Rows from expert 6 of block 3 of the image encoder, named by matrix and row number. Rows with one number belong to one neuron. Each number is 128 + 32 x the weight over its row's rms, rounded and kept within 0 to 255. All counts start at 0. Numbers have three digits each. After the name is the row's rms in percent of the matrix's.
# up: expert up (encoder.blocks.3.mlp.up, 8x96x192), inputs 96-191
# down: expert down (encoder.blocks.3.mlp.down, 8x192x96, transposed), outputs 96-191
up.10 100:122074139136139131111153124118162114168160140061172176139106130169085135132130181156143121112129175137104123131092084088149129153075117135189113148072120121109104142145112136134119143078157127154142137061139146119185160180105142131083127121131157129122137089122103124135179134138168117126
down.10 097:110186119130103102089136151092153133119109164147170095118109089080134103167147158150200089100107113105127134151140137104167118129107113145109108161097089142133141059132173080088068114125132075080135157166081141123128124098159103140120149102169117071146163114157112087148099104143129105192
up.11 117:150158109151120092150085137138149145050095121095151220124168114109128132149123134142093181145131163097069121197130083134209122076186183088147090088126182220117193162107177126113123125090143099169180106151101126186134127129127143123122142101144119149150179133070186066103120132097125117162
down.11 135:176118105133118096101082155147160210121106157163131189138139068171117132098130138155076103108206130123087145168090096121191123120214139051083125138136137157128150199076103114139091151172146101164128180096147115149124118143142103186088131086107121176159133135127106161154098150114106091157
up.12 094:115176147156152173094136120087120124087163111075126061172120134121132108135139179102093100123150065128146133105111136148110119123097182106220152147124131188115103096132121103077106092102096150142097086079098110145089148167109105166109099126074086108080105147143124159150155154144115107087
down.12 106:100132123143089200092106156195087084113204130100120143167120135115080102080166139131123147153151109133170119101109124129129159158117139126163040117138099078132142075122127143047123087136107182033156094122164134102101094098101129131152154139050068188129112123172161123126152153185137104128
up.13 098:152173054102145141142102103085148155167143065130130183118095141106114121118044112122155171113178048117138185143144159117132106117119095096183150114160170090190150077156125112173144119161114084094117121135105097113102137066106129120160090144130139132126150183089107133174088112151147152131
down.13 107:135103112183149175122162124164145153165133188152172154127171063179100095099137106111101118082106133072112171138100108160162123126139112089205141167112136135145157123127128149092191128212127148172127107139173102114168115102121135071096117145160112088141066062147139147078112131099097078170
up.14 095:094117099117186140095202167031126118068072127108161111159061081116141125115127125184114139075129116174110112139128126107144109108159150133152082133136142138137083080150090075127089100114203112142149114100101132161161107169162142100148125176186162086170155135106118099099202162090188096148
down.14 095:167144141094195161123094148098155132142093154170144058144142158127160110076150167115090110177105184140142154174145139151164116143161101170142109149056108143140120108093178134101143059112128118098071184150144172106123174123177092132140113102172167080064066122091132157102110081152097155157
up.15 085:151152131146159165133193118127105113161158109170152135135066093108112134105087151067098081081080117150181102116079095175090052072067152121030057107113152128106182129132186117146174124105156155125099131104091095114110176123088157142175096103112165161140028133088166097128110141150140071125
down.15 093:119131113128129106128108142138102151160148091126142138075114138162111077094047095162091127126137142103083134104135119052112147169159179124102090129157136108168122201172128095168120106134124139168120094135087152115134028088127118099104185188160116126146107113144065124174107161029143087170
up.16 092:126134155127104058140104183158123116115181138149084068182120135114141131139154174108134151134096101137159121099155119175062111147061138147118123147124109121187084124170119112151097132163067130097105095111111105129106102120108183064139121117155154167099136096080118123129178155222132111103
down.16 094:116123144183115105133154099145209139131090111093109182124156206130158176125176084111173140153139165129154124174133149135133128087134115143110171113090134112137143162061162114095127130081155127076187112156132059162122119134136132103081158084145092101157155066169145104105088140120129116126
up.17 107:130127045122118122101094082140141109122088157156123150145155177130164156144119130172137092099173117119161116196164072095095126133086144135112167168100106111129126148132138078110087130165092136167139117118067130181118121132117130117135141119096068171127214152124122167202138181157102162055
down.17 097:137102121138099159146119157109131116061130101064086144092086098132116149103091102100092091106146121134149120139076133143174128195083169117174106139136176106149132084188147156139204131107106153094099175153094138145162056156090121159127159142156105090109149112120131145213138123148121067128
up.18 111:123132153155126097099147164119090135143159120145161153119124111173188179151126095126089084078171251140097128130126159111075125126122127131134153124135127137111138119056156114117088147147173161112129167106146140194135132196154142149046111142173115147127161168168109112110096106087174131135
down.18 102:151129169080152167137115091112059106148102134165103147117135112096149156119135143139201164128104134088161144143114062123158105134180139150106095109080177142168143130083158119125110094108054130097108142107089136175146094172097106091098105137086156158022086148147099161089123108113139154108
up.19 105:112096125095143153071080094180098131093146132111142156171148130128129144081115198133137149090147155130139131098143105136118078123134129201087122139098075158136071106085136102106126152136116123144143144077162105179180173129155104129162152159119138129175140112124118200107126127162151172094
down.19 096:127173161168109080148105114128135124115108178111105133155125130142174099168148110130140083160120075149158115149107138147155149109140092157185084108099151136197141134167125177108119109147129069143123183148095153175111153112122120140095106071145151153165248121089123132169181085180107150138
up.20 110:069103086176089127078109116150166106013130163078129127153101092125123116078081155130114111083113173172113110176072126151146119166122120140129158150104137081068072118134134094068077127154113122129139116180168085173120181131095155127163115131159157155120146189154115104116097091149161165140
down.20 104:111139120152165137123107134181124130193106173168129192109180148124118102151140144109089082132106126095129127166168146128114107161178140108128129150131126134169167072125091107131157112127099127167138131128137074153097089079154098081094141121131092177158145062076107152144159115170107090149
up.21 087:115182154087076112108166160143181116185126067065168129124100142126100140162123144133173127184113145146103100170091161131109131160107167140110101150161128094141107111084126125109166165182148067093134136085184154161166150108105146148075114063107123148135123117156169091192149059088113059104
down.21 081:148135102111135108137128116126046151090111136108162109133122143149055092164120140072142081152132076109163141156166174112180150108128156133174096100139139142130109074162144155122164154170164139122135119119158068058109136105108114159131181118108126174108122099149052132184201156070178135077
up.22 111:113139147119172129112107174127133183111098099110127103087159147105098105139141100110156173111132172111163147109142138148091060133156084145135069166103177127171113143071138112107137184164126116141160110143149150091135134121181059128096125133106145147191186134189085127110067100185119100100
down.22 109:131149147076166108136140144084125101146153103177139104079137077126121071176179168156234104120134128136144119161074110128140181089090138103160151160069138085180134122124146133138092099134150173180066114211129128150092165118115097113138105120154092050099102116117171080156079070133128141187
up.23 094:134115111119144150091144107113160193097101087145093115105121128109154127144088106121133120094144097101101103111119109090106111134167164143162089142161160076120161131136147141107091100160118101093082124146071107114161091126169156162132175151141134134131162155042153242089133108082071083127
down.23 096:163172117088137169112179141117135127103136170141134107134163103103094181136142071132092088166112136162151146160079169146102084127101147133149134103184089119164085153107150117069135107147120119151103108112144150152150168140096066138124127078177167126148167104152134131141069154080112152064
up.24 037:116172096155094118139147135180170171081125084070169107176128137135115148064099100185144143186092116096167077097098117116158178112176124155119072155189137073066098101147138108098150148147091081125082093145070161176136138108084112120170129181138108151121174132090081092125159108101122102080
down.24 043:217108099106133141093103128114126078138156129117153128124171100056166140122078126121138111107096070182130142167110158105109123151103101115109105137137149148110108073142098158086144123115193129116122162139215141094132136092129060205119118104082165120113148161135085113137127068121125151166
up.25 100:114034101145143139149086150135136083117123174092063094168113121149146105142100184108105176178139137116090095163151120126068135144097151103153173130173095076123053113126148124167106106169211106176137181155122122121125132089108168165110158129091083115161175101105138145148155198127072123208
down.25 100:086133078143108062106165164119148151129137110109110096097157149094153164122137159121096096074068154138171140150118134089112122115093146082165135095088079119153126132116055153113116142190057120082130137184115101079194122116135122122148127135096074058165126114086202131096076144113052110181
up.26 099:116097125175112100130156187112126117099118124119140107133052116166187071130130124143187146088088155162118131087133098184110201131132096156180114085227109112141122146104124113127165090122098157062126117125143138069144123154109145118144136176200131141132098079169140127124132170184171136155
down.26 095:088145173115117146121155076099098132197092121117100091104122160104108164078182121122083064119082071144195107113157107135154114117143084139122143087138135095099180140165132123096131170088165098191122149084100162148135216136113169097123091130125194178131103152131110132127142099124126132167
up.27 100:131142159151094138129146138127131151144132127062140136150081145134106126173089183118108138110117155083130112176127171126149128180105179131101119157199105149108095085122160104152127132091164134112135133120145127111123091135194084148139114142150119153108153147157206072118108135074077172135
down.27 090:088072066133119147186137126110142137192111149134133074179126115128132175161142148152102138122100154114096084142144101104147083098167190152074174142128172110207122133071154105125095094139121167101127112051136127169196138139109107153033126169140145128087138209090115140101111088206105090150
up.28 111:108171077105147090123095105086157161139142156130161142152107151178070099201149090142109134167092129103176061104098067089205122093157098203131099123137171092107142145056100132167136112145080113169094147151141167113117121149101165137135100114083072163122155124141138103115117157127110081117
down.28 107:096115122111186138094166145114127159069130121119139095152129116148091182101124138096105071126157154173110153144081147170180105134114135106170116118105086158141113161173103125150135114047184141168173160127175108118112131105151185125137103119142123136143150108160085129117110177065111151166
up.29 118:117097115123130101129172116097148072098140178125144131092126145110121144131128112141178172148165126124143104097140188092173160121112096117121109166172098178139149146160074104129175118162168154133130188098076138099098074125172114134130064137071138108162128100074117138137154123144108153154
down.29 120:163126125092086111106123170154113090132129136146147079122131168185129112165112098150135183096116093109140107137124196121123140126135106110142165150160113184118123106133086093151180115146164158120152130131143141110129125092087142105145153139119067150161119102114146112119086148131072163079
up.30 108:109111121161153187070137128099101097094182117135149092220137081121109175089098130094156104136057152143114133128118135192087142201177133171084102164113072138156199164126150050146112113080129166146171120144142148191118139031172116151100182149116162124152141176101142083103092148113111185096
down.30 101:160107142179150121144184167156101120135066172127110168048100184091122062153122150059129163163132175104150099072097134115143179125137127184123136084109189140103078118103105148169161139095099101137167085083105170148145125137155115126108148137159152098120162152136170159105171173135158154143
up.31 111:095137131070143154101117160191113159162140143131105121169090144130132067101121132121122169187156070097108103111133085120087103128175158164141097099141148158085073127131136146126191136162164171087126179194154085144115150102097129124170104148128119181183153131141134168113150142162153087147
down.31 104:116105117161109133093147109098113113142185105097148101121142090126103148127180119083166101135105094157108127157142137132103168146073103102107099126091097131120128113155111106132129098157091157136117095166201192077109113124142135106064152136169170128152139069076130136099146102123151116092
up.32 115:120165149169126099145108157175137102133079155118101101135146098129120103119111123172169112167149150132135114093061072145108157125120156112162072103086078068180078110074112155117136160170096152106143120099179054115122139081119151119128073107136169086175066115142140038098088035133172152120
down.32 107:140102137117132071094116065100126153149089125100085096148115186151125128088058119136106132112123018067200093139141112145173145194074135151107139158092121137112083158109100132120093165087084122201136128131191090159095151162132123105101106080108107112145112146146143193051195153120101113159
up.33 080:174133126145171121145129123093115098172099129106159049106144092079088081074141169150104100153137121180193176159164123144080148147089102154108056102136075083102177130144111086140093116190147122137170143098141159103131077115172147179090183152165164159120120129132146177138134138204081136112
down.33 080:128118173119137134126118077113119116128200116161125120086117129127122121187109084101112096102153087128088141076139127122146089136172126048128109158083146167129115135155161167099084086086121058088105143098121206139156092159098169110116138147125165167106147185090171140098148078159156086235
up.34 087:116133111138175154082063136095134133099123112113131173150192109086110097064123169120058141098164169151126060143131165120114196144096081151143113191100174186120147138110137099107113081138158116117121099122102176131114177082114171117146103178155156130102123069104149090175158123110135175110
down.34 101:126107126161096191145111112152149153055132105151102070223121172087168106173132156117063093140110156110109125130105090136148081118157098080138160174093153113117157092112134104130080135095137119074135169065139161160121143088159157143118138134146137179117155111087060138182139191145095115058
up.35 111:107153141122130087150116074157091155061152138102157165146092175098154113150126129133160178124168167135145149156150085151112143133117104076117189135140161152161166126151162111127114108111102094127176139169063130128078166163161108164128148050168126157121106129182103104160134111165144087082
down.35 105:152095140097132121112102116073235103166161086106128180108119151170099130104158144109107169098094176177165096142121168120098118134169163111099183122159193113178176134074172157103130172191150126108111129162106117147108132122097160141176168118161123113155140102176159168169121061169097075178
up.36 113:121156117158078081148099072194115105169137144163104158091239115086143097166087096151158152104176106077152121107145106082180179130130104104099178194066114091108114113091185115116091100224149115135119113153129101111127133139148155165089144113092147092129183139095125195160160120147124165132
down.36 110:119080130137079160168131109099102050142135142126126075118136151176121115192085096128092194147126148108116061063116134162176089132139147061097137146165087077094121096172109146119167152140110116091105106139117113140121083185146144134154147147175090113111153117096159141134150184097083109182
up.37 089:110126153104134082149101094141171169109195117140169163097065115204116121149196082144069148184157124095099132082100103123141113133154084136147143141146086119132123144107121125152139119145201165140114101166114204119092111109132150102126137112112119103144116111139113117167190043185087060109
down.37 090:103190125092142124136155082149121164146102092186084099106143157186160148091125186093098086113140133149095106150149151148099108088136165090174130082097088193132135165150116167107124124123122141145176156140142093126103141092107206070144159094117146148159139191162115090090070133066097200189
up.38 085:102107139145143148125129125082125065122094095122149133127154155164074051134153139125087133138095118130103158141138117116137123098108133089117137173166079109134162158124061119122111178064105080103120107111167153083148141165135130118065120059121145140142106107146121173103130132150100090138
down.38 084:128150125046145085073152085111084114093143111132119121132141085098094142157057050085129186096105110158145143122110104100130103114159132159049115137185164171128091095155161131148123103110090133146086112117092131118132107247164161154113132115100165157130099177168146165144135083080108124100
up.39 074:096147180183087169164100121131130090122132138150107130124134111080121082141125166203183085115124146120103095188092129096167133184099098183149200058116110175105153117126094124150179127175153072116115157106132129125138133185135131155110096164044168163166076088115134140139155135080134099147
down.39 081:139155114164106150112066146126115154208090143093131071133136148169116134141105169151193161063188121088162152107122154140111171106092093143098136092117081101161106088145130182056083131064143150115182091112065126140106067086102134155097113167125115144116111126188082111068147139156174166139
up.40 090:163057119137132051142159127151128192088142131131138136164069125100135139129141109112102149126145163196117163129132126128142098154179072079116098191159131104103149131147079131085116152136149159099085173156098089125096087163147097153192070136109081085159167092177085088107114112136098124134
down.40 098:069130098116101161047081150166164134118154139117107108144164075176187108079128124091125104072148130093187101165119117089077127107097144116137170092113119085127127125076158080099145164146129113152167071141178128167191126111112145120126146118138119118134187136093095101157124122149073161190
up.41 097:144111160183109173121105121145120118125083185151108071107159129189122079103178105175132053100109122171137150117101156152114137126141113133127086091085122058144159067088173127175091115164121116110086112062171099177150167140096130083146142149109153167062142155117132123125152120122164142119
down.41 113:132113099064119100132181099085105084178167109170159141168070142094132123084120122133110079170125094119081117096157151130194118136092112130141175126140145115123134129151090129146125196152127139152110155102130122096121106144131073139181144106130114129129101089122137182082132143113105190094
up.42 120:182193134106134145098194110102165178124126180158094142180124150116136124127126156146089137094111085118174165188125116116083133179111098216109100160084076114120091123205124107146090151124168143160110134134132103116131109165148106159195129098118089133177094097127125125191083185109135078143
down.42 112:116146115150125140142144171149087111121120083123119118103146125092118114124104116088146108100131109182130108159123083146076128137111129131101118065087065098133110087196228108112097131127091179129188080178127108156161095096095154170112123156154122110138123120127117130118141083070165197098
up.43 111:048105104124171092107224164116118110141120113084062111108072122130073142171136093109127080128090119103099107103082130140140067112090178215110114176095127117119149083122165166110116070142126145129146105120186132095125152133140126159097112198103129158103078124133147143141066139138097111064
down.43 109:123103110167173149175141139117115181099142118111187092092146100109085162083103152136160141181153159103065076140084105138154157106170149091129122052137111115115118156170167125128101145101154135110118196083112172086105154128101103102173124104125138112150193058096144077119166072132134133145
up.44 097:116156165104127063106103177141092164147060178155151118145138165100150092138120101112165152083141133138139149145106137082105146149112118100139098118100156146126122108161111102150168098110104112145165137153073119207160085130113173147071135123096079133157179175071116158158134181154106140122
down.44 097:136092087155095160096147145082178067126117149116113119107106102156182137188120064143109146100133167158132159140109123121080130127121154188160088156119147154165136113097118111103160075146069099158158157170154152084137108135113108103204125147092114167141104108071175141152126156147148042094
up.45 097:143168081154108108164133149165162140122109164157123082155124145077167146151136128154153120104156147125096101101166137144127112141128103108133144160166108118151105135117089094115139157147151086133138149164034134194136097141064058118176151127121125125151145107130150221154146164076082137146
down.45 094:119139083164078157118091109137158122131167120120117174115116123201138114106123114184140153089143126077069161127143199133132163140126189147152134106166132183152061158112176155142187179128110050079117090095131150106154128174150184155138125135137034093117110146085144137173094159148099149100
up.46 095:047100115121112094145151056074132139096100099087153074069078153134087112120166106129120121093158106085084087133126159125088126152166127119142210160128184187159125113146148114122140085156128106129135100172155072114030138149088090122114151111112171158158103189137170198160110126174141121117
down.46 091:178168108102089103148131130123130124160154116120150176150139124188076122130125099101088163096142095136116130161104115093096131112127130108140152126139099171124174101132088140124139116106118136113101190185149162079060139103135142102164072141094173160064140150166174141151098092169152142125
up.47 112:108123133161107106125095101140170144156116183143161102121107131142120106144151108084080062171095115111115126130141123118087087102091077194176126083094124086133146073140131183110173154134169121150124138098143113100161153108173171117115150134162173092059087094134117117114183079091167110123
down.47 115:165133160095135054128152094126157119095157117149194135111091153184129073115126140153137126124079075159196137108157143168152112133116148097090145168118135145129125101142148115137120139076140145216134160142175089167105126172138122129119137074102124105134170174132026137096121139178125120169
up.48 050:172141130093060131067059099144139202163055171145134129126072138044103165087159092094141138118119100090129133129148116093151140150118102117139112119148098092139186098185150128127159096090174120134117075125121169152168252128135124112149129128143094154126151149145096159108164151059147093063
down.48 058:147110053109151078052107168146066110157160143198154158165130072071123157150102131067171109173118228161144071162161132167165122116121118139098152135157092175125180157122113100113133122159143146126138154139115067128182094199169094097114087124199135175115160149148140095150173170142143118079
up.49 109:107134143160141121120131156125143094094084089129168130136111144111128099113044149058170150110108195117092111160076112115143082162083171102098117117153140126128104125117092079159098117181104120105132142097169103150170098152112144141096152153187147160119128174088152126137079075086160115101
down.49 103:081125147142099080164165125129100210156167151153169131127108080095161182103118161070137195116101149147109173112111105168155095151150139152073041126150168184084162147116163106143177118089106127123056112083147146207128109101114116095075123107094183167094129142125139122094149094082176143117
up.50 035:160163130197137106152154135117169157060103080104105125093096209126075074108122151150126143135076114137160189136140085093049085155113160077144103056131137138077115114187106113134172147123138106075164107131131110153167099114161101123180161119107147131105120067078147084106139119072110141105
down.50 036:155135142158147109083087074161114133139158141140139083133170062125092117163090097081144095155169115086123113171118104087122145132164115087169135077123106178103148140145170101215090088142151135101173176148111108183108134163124086107127174137117152110111123159135146133140108084179103130161
up.51 106:115145090105123147149118092152143167134163133127134120087180180180163187159127112110077101124204127104160126083092150103146149121143171087072119156126130124139103155136130123177046115144141163121197155091107114156079108142097134091122146106119125210103114145140171198139114104113122183125
down.51 113:093140071127094108137099122102094165128120131078084155164146205169096159097101095163140121190185147072118135107085146134150056161100121117086103114158144106190144118139141163116169144053152118073144140092146069168117032154077148147151159119132144133095146088143110097143120159094112165134
up.52 098:087151133137141182108151139175161187116104124113125101124149094080106099161169110104163058114094156161122122083081148146115101166138116187136141104095164114141071057117123091154100131139175140102137146147130151111064115120121133128115101078075103181120130094143132172143102148134106043133
down.52 095:082142050077136168121114165115156153135116182170126121176189096201122173135111121176154182128113161149110081164090135096147083088119083138129109144128121162195166131143199167111122073119126116141152141127108130099139171081150153111121099133125091127117127155088165174156184094100094106117
up.53 109:097139110145113148143070173079128141150102074163083153101128139133093141145120128088100145141109111099104125151157093142157106086071109067082099112136073126155123162124128122107149096095111081177148146102147144151172043129127112093130100095063122156104140175146187135156124129126099109063
down.53 107:147075102131126163182122131165080113129145139148134186127101104156111144126136127187112113129127136117053145073116122066151156110119122127097090147197147143114061120099111106135155071121089168158148080108159151130104185142122129097159140203141097161130129123173160127085141149148104111083
up.54 118:101095121137106141107146161091114073182143079176122199121127167200138149087139070085188060170173078073182056117116099093150145136146148158071143080162087111137131180178109078116197113202137098109137091122085153098080152138130103130152126119106158112121107159056127139124157145079127141182
down.54 112:185175101052126145143122134174106114132101119114112153081154129093108107113107126054119109133122123108116192091156131069054187137089117128174097107113103129140140151168118158068181140120144155051118123123091171087152088110144166091133155172155095084103123122179177099165101175059131142083
up.55 089:167114141135099114140089142112094122136174127092134123119098116127143160166163030173147105084190114113177158071125170127158107110194204146114063073061149130111147175138143087137162098101140136108116108132110155162163103139141147070154128139150159080165152098125088103155185178062163093148
down.55 088:107091143134111116093126107140154116145063145134122067058094117167082133152100140137129089168135114135144189126153195176158141159103160110142202203204107162083124111164112128119083093147101100132108115092133134120123086159145143071177184134165146143107148093101092127119114115146138136171
up.56 094:120152154128132134159151132118140105109181137139162082052160161081133097104139158152199117181166136095138142136147108048159148092107117137070140168092147128164172159105089150121168103159126132130157122129169137135148137153117118146147120120100118127112050103141158059055201156113105140152
down.56 092:149144102132153131113135110201102140136139106125151132112117109121069174137123071123138109107130072127170147113146165169139081120093119168172173123126140058106161094102124140120106150136082142130049174102194155185113169156072169088105157174068160102142115104125108112158131126139179128154
up.57 044:158113164145031140152089142089106123097117054180110134074155116133122109137118143153133145179121096191113115096076156134101157125084130149106148114133174069120102124093097174061128126122090109138100132137106138130174149128081155198171094103133114189148142155120089184078116136109087187122
down.57 058:127115123120148180123175071168080088111133151099136166115121176127108125120107134138129125090101049101114079132133131137159163149110119126131105100107095132095102163129154149162130118128065124139082115133094135169119051156124169090160139141128068122106157120082123196090122207147107103154
up.58 102:115123108139134125134117123034143174092088189107064088124099162155140121117154164065079066234112124119125137175084153164171125139087196140137145136121145121128140060153181161121154085180073184114136105082154129090148161095103141163120107155109185162116081120170120122102120137135135150134
down.58 108:086107061172189151096119167180108182152117113137139104110129143141103120157157131128138127116176065154157066132093158140159168150104111171111144082122092086160102129141097096105083137136144212098100124143111140117079177072134029153150175192118186131135113130142186055162171145136107145146
up.59 115:102063143162126083136099134128144146122100110109153136144095154136151151042105141114158143131145128150089081172106089140124128151104160119073170117110100088068104149128109147099231174101076104060136124189159036069169137136097110092138120138135126167139142166198124153095187085106082114087
down.59 106:146052169138166092127151102151151148121143133137167134134132121180121133170144169135096094120151077142139139137168106150127081129134082081230151067150153098179113096129143105095107146169136062144120163133168143115150165099173150140095141148144173102118183114167197118167187104130108119158
up.60 109:106096162126152147124071130084180108143105094111136113118092105158073164136135116099104069117088161128118094167155131067137149091103126111125129084131133016156144125113128155193112139139136093210146139090133151128116153091126179085130139109141151117106111138093126059169160182129118185112
down.60 113:132141112096179039140133162130087119103122127163121167109104141113163157142019108095177093155118117156077132150173131129105118139126156113099109099182128140066110081117119096155161185110119155128137130108161117113148118136102155076130142174149118112103177162159111196134117171135144084179
up.61 106:114098100099145095115109147158095145069106115091119141091153143109145121129169132079183144115199157149140088164087135139063093154145131133145164091173126104158097063121159176076087117138090113089153136223094076102086112126126114181179153146088143132162192115127118160123110152131093114099
down.61 118:101176122117052135197091152158143116157108140144104081045172125122125155150163113127158140136111150134147124153116154101152144107125124148161144139240147120122126068151145086118162130144136137179109107157185155064138158127145087129179116119127110102084087065100120134132149086118111104130
up.62 107:128119120166111171111142156199114120150162164102195183082101117099179139134078125107133124165072138128115100154151124096091160051167114099181112074070098083115076180094101131122101091159110156126121131135150123161119171119122114125135159133182117129086061091089107108119220174096097159151
down.62 110:176102115144176145095096124144098159190149140103086129104193131137128205089121103099137142145129096080158181123146069131135087198158139145195132118131160100128132137092159133138115157082150144097092185124133085166153116080144135095066176107184138132145177201165132073157115177113194094065
up.63 113:134125172111139076142127118121170153209167168154164131161134144138115112116103113127155165157173069056168108161141143122121087155130125073103123152119154084144116138142142123121108159127088113093158125216109114145112137151108121085114185065167121123189115156158097121162128144116111122138
down.63 103:148145164203124110135107099110126134122111138113153090109175176183079134149089153099103138101150106169119099099153139163081100136106088142074179117111089097153085070137146098101135142145179071104141100131109156145123095106145165198143089184150143094089096156177189118128071064087141082117
up.64 096:167141101121249179138089177107132175199105078086173166127154136108091132165102112070108135131181125151095130110079146083112105136152145130102117120146136131106151151142138126115143159127112083098145216157093050133120100151108149083014121156122148123128150170101143102135085096131164113110
down.64 099:175077148152165080136069162157128167130149164122186125130146126089138131087091094128152134074104130101127075150144104076136135093107160120181132056132091096122134199116161174108174117147154087082100117120182135133108113097131103114157149116155116131147157101139117104129163054110171114118
up.65 098:143120117126162185120100150119041108103108162137217107161117097121094067075161129139146145200150095132141081022143087133119151148125098161159112129100133152179148143116152135104131118065181119153099162148146124146156100154150128169119099123103122099108138117118187196104163154131139121084
down.65 095:145089157113025130193156125075116096142163195100168115068119132122150178196089126131123156117164140200123106132160087149127153121103110141147126153157087107091161113173160141098108129149151086069141123130129148127125088160126118103207187124146063099116123150143193121149108120145095162110
up.66 110:111158168103101189083136142158145043140141132163100112144156170201112171182169144153110109166137133056197119098135079088162140170137087136141108138122095178098161156107084143087148114118129103156092151128101194150122111160176127108165172105109141111107091106148124103139131071105120099186
down.66 100:127172150122151093135130140176065114113126095150154109159072073157091125127136185143161125101138118115062149113144152104143167147101109087118164137152138146146080077162150173149104107098138126144165149075111139071140132134116160132140133114136085136096093095151145081136090110095119170121
up.67 070:146124130129108123178110193138085137130103094151127143084064115161105076150173175117133114154137100146208186129194142117115119156127140095167103096189134059107117119140130147100144148166078117095157130178168087135141095085131096147188136116184087141140110083143078124145194151134088142100
down.67 079:127110083108083121135094165091083112152122128067121045119154110122160163178190096117153076095120105109128139087148170132098099106133099119154112106128123052078087139149100111092112177176113124102169088132076130163152154107135111120164134114129093121154135164211090151117141118150147106081
up.68 098:078146134084138126145141121123120197121155141101184091165130157135120134109145108087150129129106075135116124106122146171127112109135097087079132147078214102167159087138143135062150106136148092111162104170095069101138155171129149084101161108167170130127115118182121153088078104080129172076
down.68 093:127125168168214116128123129135139087146149166133162139179139104148164172143116103163139153054117151167121164100114108097101077124112142191150176125171109133151150155110152137154136102106097060108138158179155155135156158082101138127110181097128136118131124177150138082174200122161127140114
up.69 100:136127139122072084127111110135119088192073075152146156123121060165107131145116128127121179111119124045155100123110126129130177140192070133176126110172121113127121135121165150139194106083097090129146131096174094120130180150196154088086114157142100147095132126151131190132181079073167136159
down.69 102:135120136123103120113140077114098098053150185138163075096084156089186130133122182162097113097143145154085181111164146156115160120169105131121081135124144112127111191101098074137101103116061157134115140123120178114096119157125160129102150127151154125118093141136201110190100062144109078087
up.70 072:129104050108146109122180135154126161135091103153139092165194110083163119139129114102112160206131153155112125126134084121125162131159100161172164105126154166134078097127094142141190059144113150110148192146132121132140143092123139148152033164102127117139111082138139113109131177095061089119
down.70 070:077107186155074124134147120154149138172173103112142195091117128121129087129153102114158086159151133166114133070150080104089151135174143130144174166164096110087129130125117115104142090147122141079130119125129062149179131148161117151128154114109128122094122081097157136124143103138170169146
up.71 101:155123113133101167126095168117114049146164081103119146071130165107158146138103158140130099130099068089199195037143138149160178127130117100119157107128126126125158148119079120115198157121111154142121115118125126150067096123101144063157124153130133087174074160166110121092151144138135167214
down.71 111:131201137163149079123104160163181080143140091159089152138162118138081105121121118175134146117134144114081110118152096188106133143133055142100148149137131127134113135095058081180150199140161118131149143124085132084124193152178129131137139149128071092127113094141120146103095153073138145109
up.72 133:132125130127157102109168136155132204122065118124166106128118152113108107193183157067137126127141071102125152150130080141082127138125129048096134147170151159125152102145112118164160096103142145092124176109172105127119142141131122121088177121129135158094148124103124145172102180168143085073
down.72 123:155126081132067138135125154093146180091169076132138115087115140207121079146138162107089187167116103135076161155147177113086107104123116120094163156193069136127102086087103176122105164140109128086145154088157123193128064198091111117141169140134119017119133165181088129126099064153114111087
up.73 079:109124138090163100100104129104141101145152120111099164138108127123124087134109089144144124139107155135122128153151082110071094112132136162092154088160103087154126108125114041132113181125146058116100184161159145169086109177139110121097112113131141095155158117105087158191085108082074160149
down.73 085:207161114131121126132161133130125129077064112173116163123151115165116136117107156113109121164129207139098140142152117137192129143065175127136121190134124142077198062176135127168130149122099133116119127162112150091159186194113079137096101137130127091113066101166117146048130151105149150130
up.74 100:134106122117106083138187115128128210106134175138137156112125177170127095086121174167110067123120165188172140157106141147110160106104107054161150157088160184083165146136130133155104149133119129139118142160120105112122122152120066105133209139138097133121148137086020128123094152116087149116
down.74 095:164152151184097076116175161129145131115112099133150126136119147144172142164069072153163113107163083115144204146137164123078122161113092113146150078113122139103193146063147155118105133141136039152135149125168080192173055085126154140170096130123113066089153103187162119100102095111120123101
up.75 098:160139165122118154153170120173116118154142161115120154070075182143133094150079139116145133129105111150158003192151096162066176151131137197145114098160152150118153117131187181146104120118126133131079130116140123062127089108121143134101099162161154147138100143142134114135120132126134143138
down.75 101:126108212175120075099101148080100082134162120117131178085095151079150163094119130114124166169157121141043168102146063107023157125163136119150146071119113126129124119126136129175152109105104182151108161132146139147128154184120110091119134123140107138055150160117139132126183120128153157159
up.76 104:081134114138105182142123150093167203096139123113147078122088124131078098126124152113078145095168087129090094176130149160107124114106140180028195122180079137096153124167145123174155156100129151191156132149111106127128138073080084140126108111152140123144143160128122136134101193167089106124
down.76 108:152090133124148109139141129101134078166180084149137180133152131181152123106123132105113157153144154086040119143096089092094076083163149159064126167196127114104083066088182119167145113149100107193139104096107144110166109122146127113091128130153095060215119136136138172133092127146159162089
up.77 116:103089138150184134096122122078150099101093140110120103214079112093118123112091171107099127160151127099151096132117096181119096142047104148117082109097146114067175137158157139095127143134127123100158114088134135073150159155093121133108118137103155155122091082166119152112176201139151162152
down.77 118:131115151115180115092161142153074121104103183157109119119130095124152136140159130104126100139107127100118099139178116108173099144136084149167120111096129109148138097136117068108125075121135145066121098151121157126098182097147105112088108115123126093178115131114150055185185126108129096186
up.78 088:171118146152121110095163104093089092174131145161124175072115128153110160195163150176184120188151117078160092123177156110147121141132128166127118104128084098154090132105047098105208147137159124114132069192069184145150136154130097075161098097103097094171095138099109132114173162080141131181
down.78 106:146171179102133118142118142107114069166120106139100152112150189145112140089154099108142079207095093122131116079121146083113170071164129127175142113135076179100157108144137129131161124141120148104105104127187234145125090148141091148162187096111136095131082100146109110184105114097144163150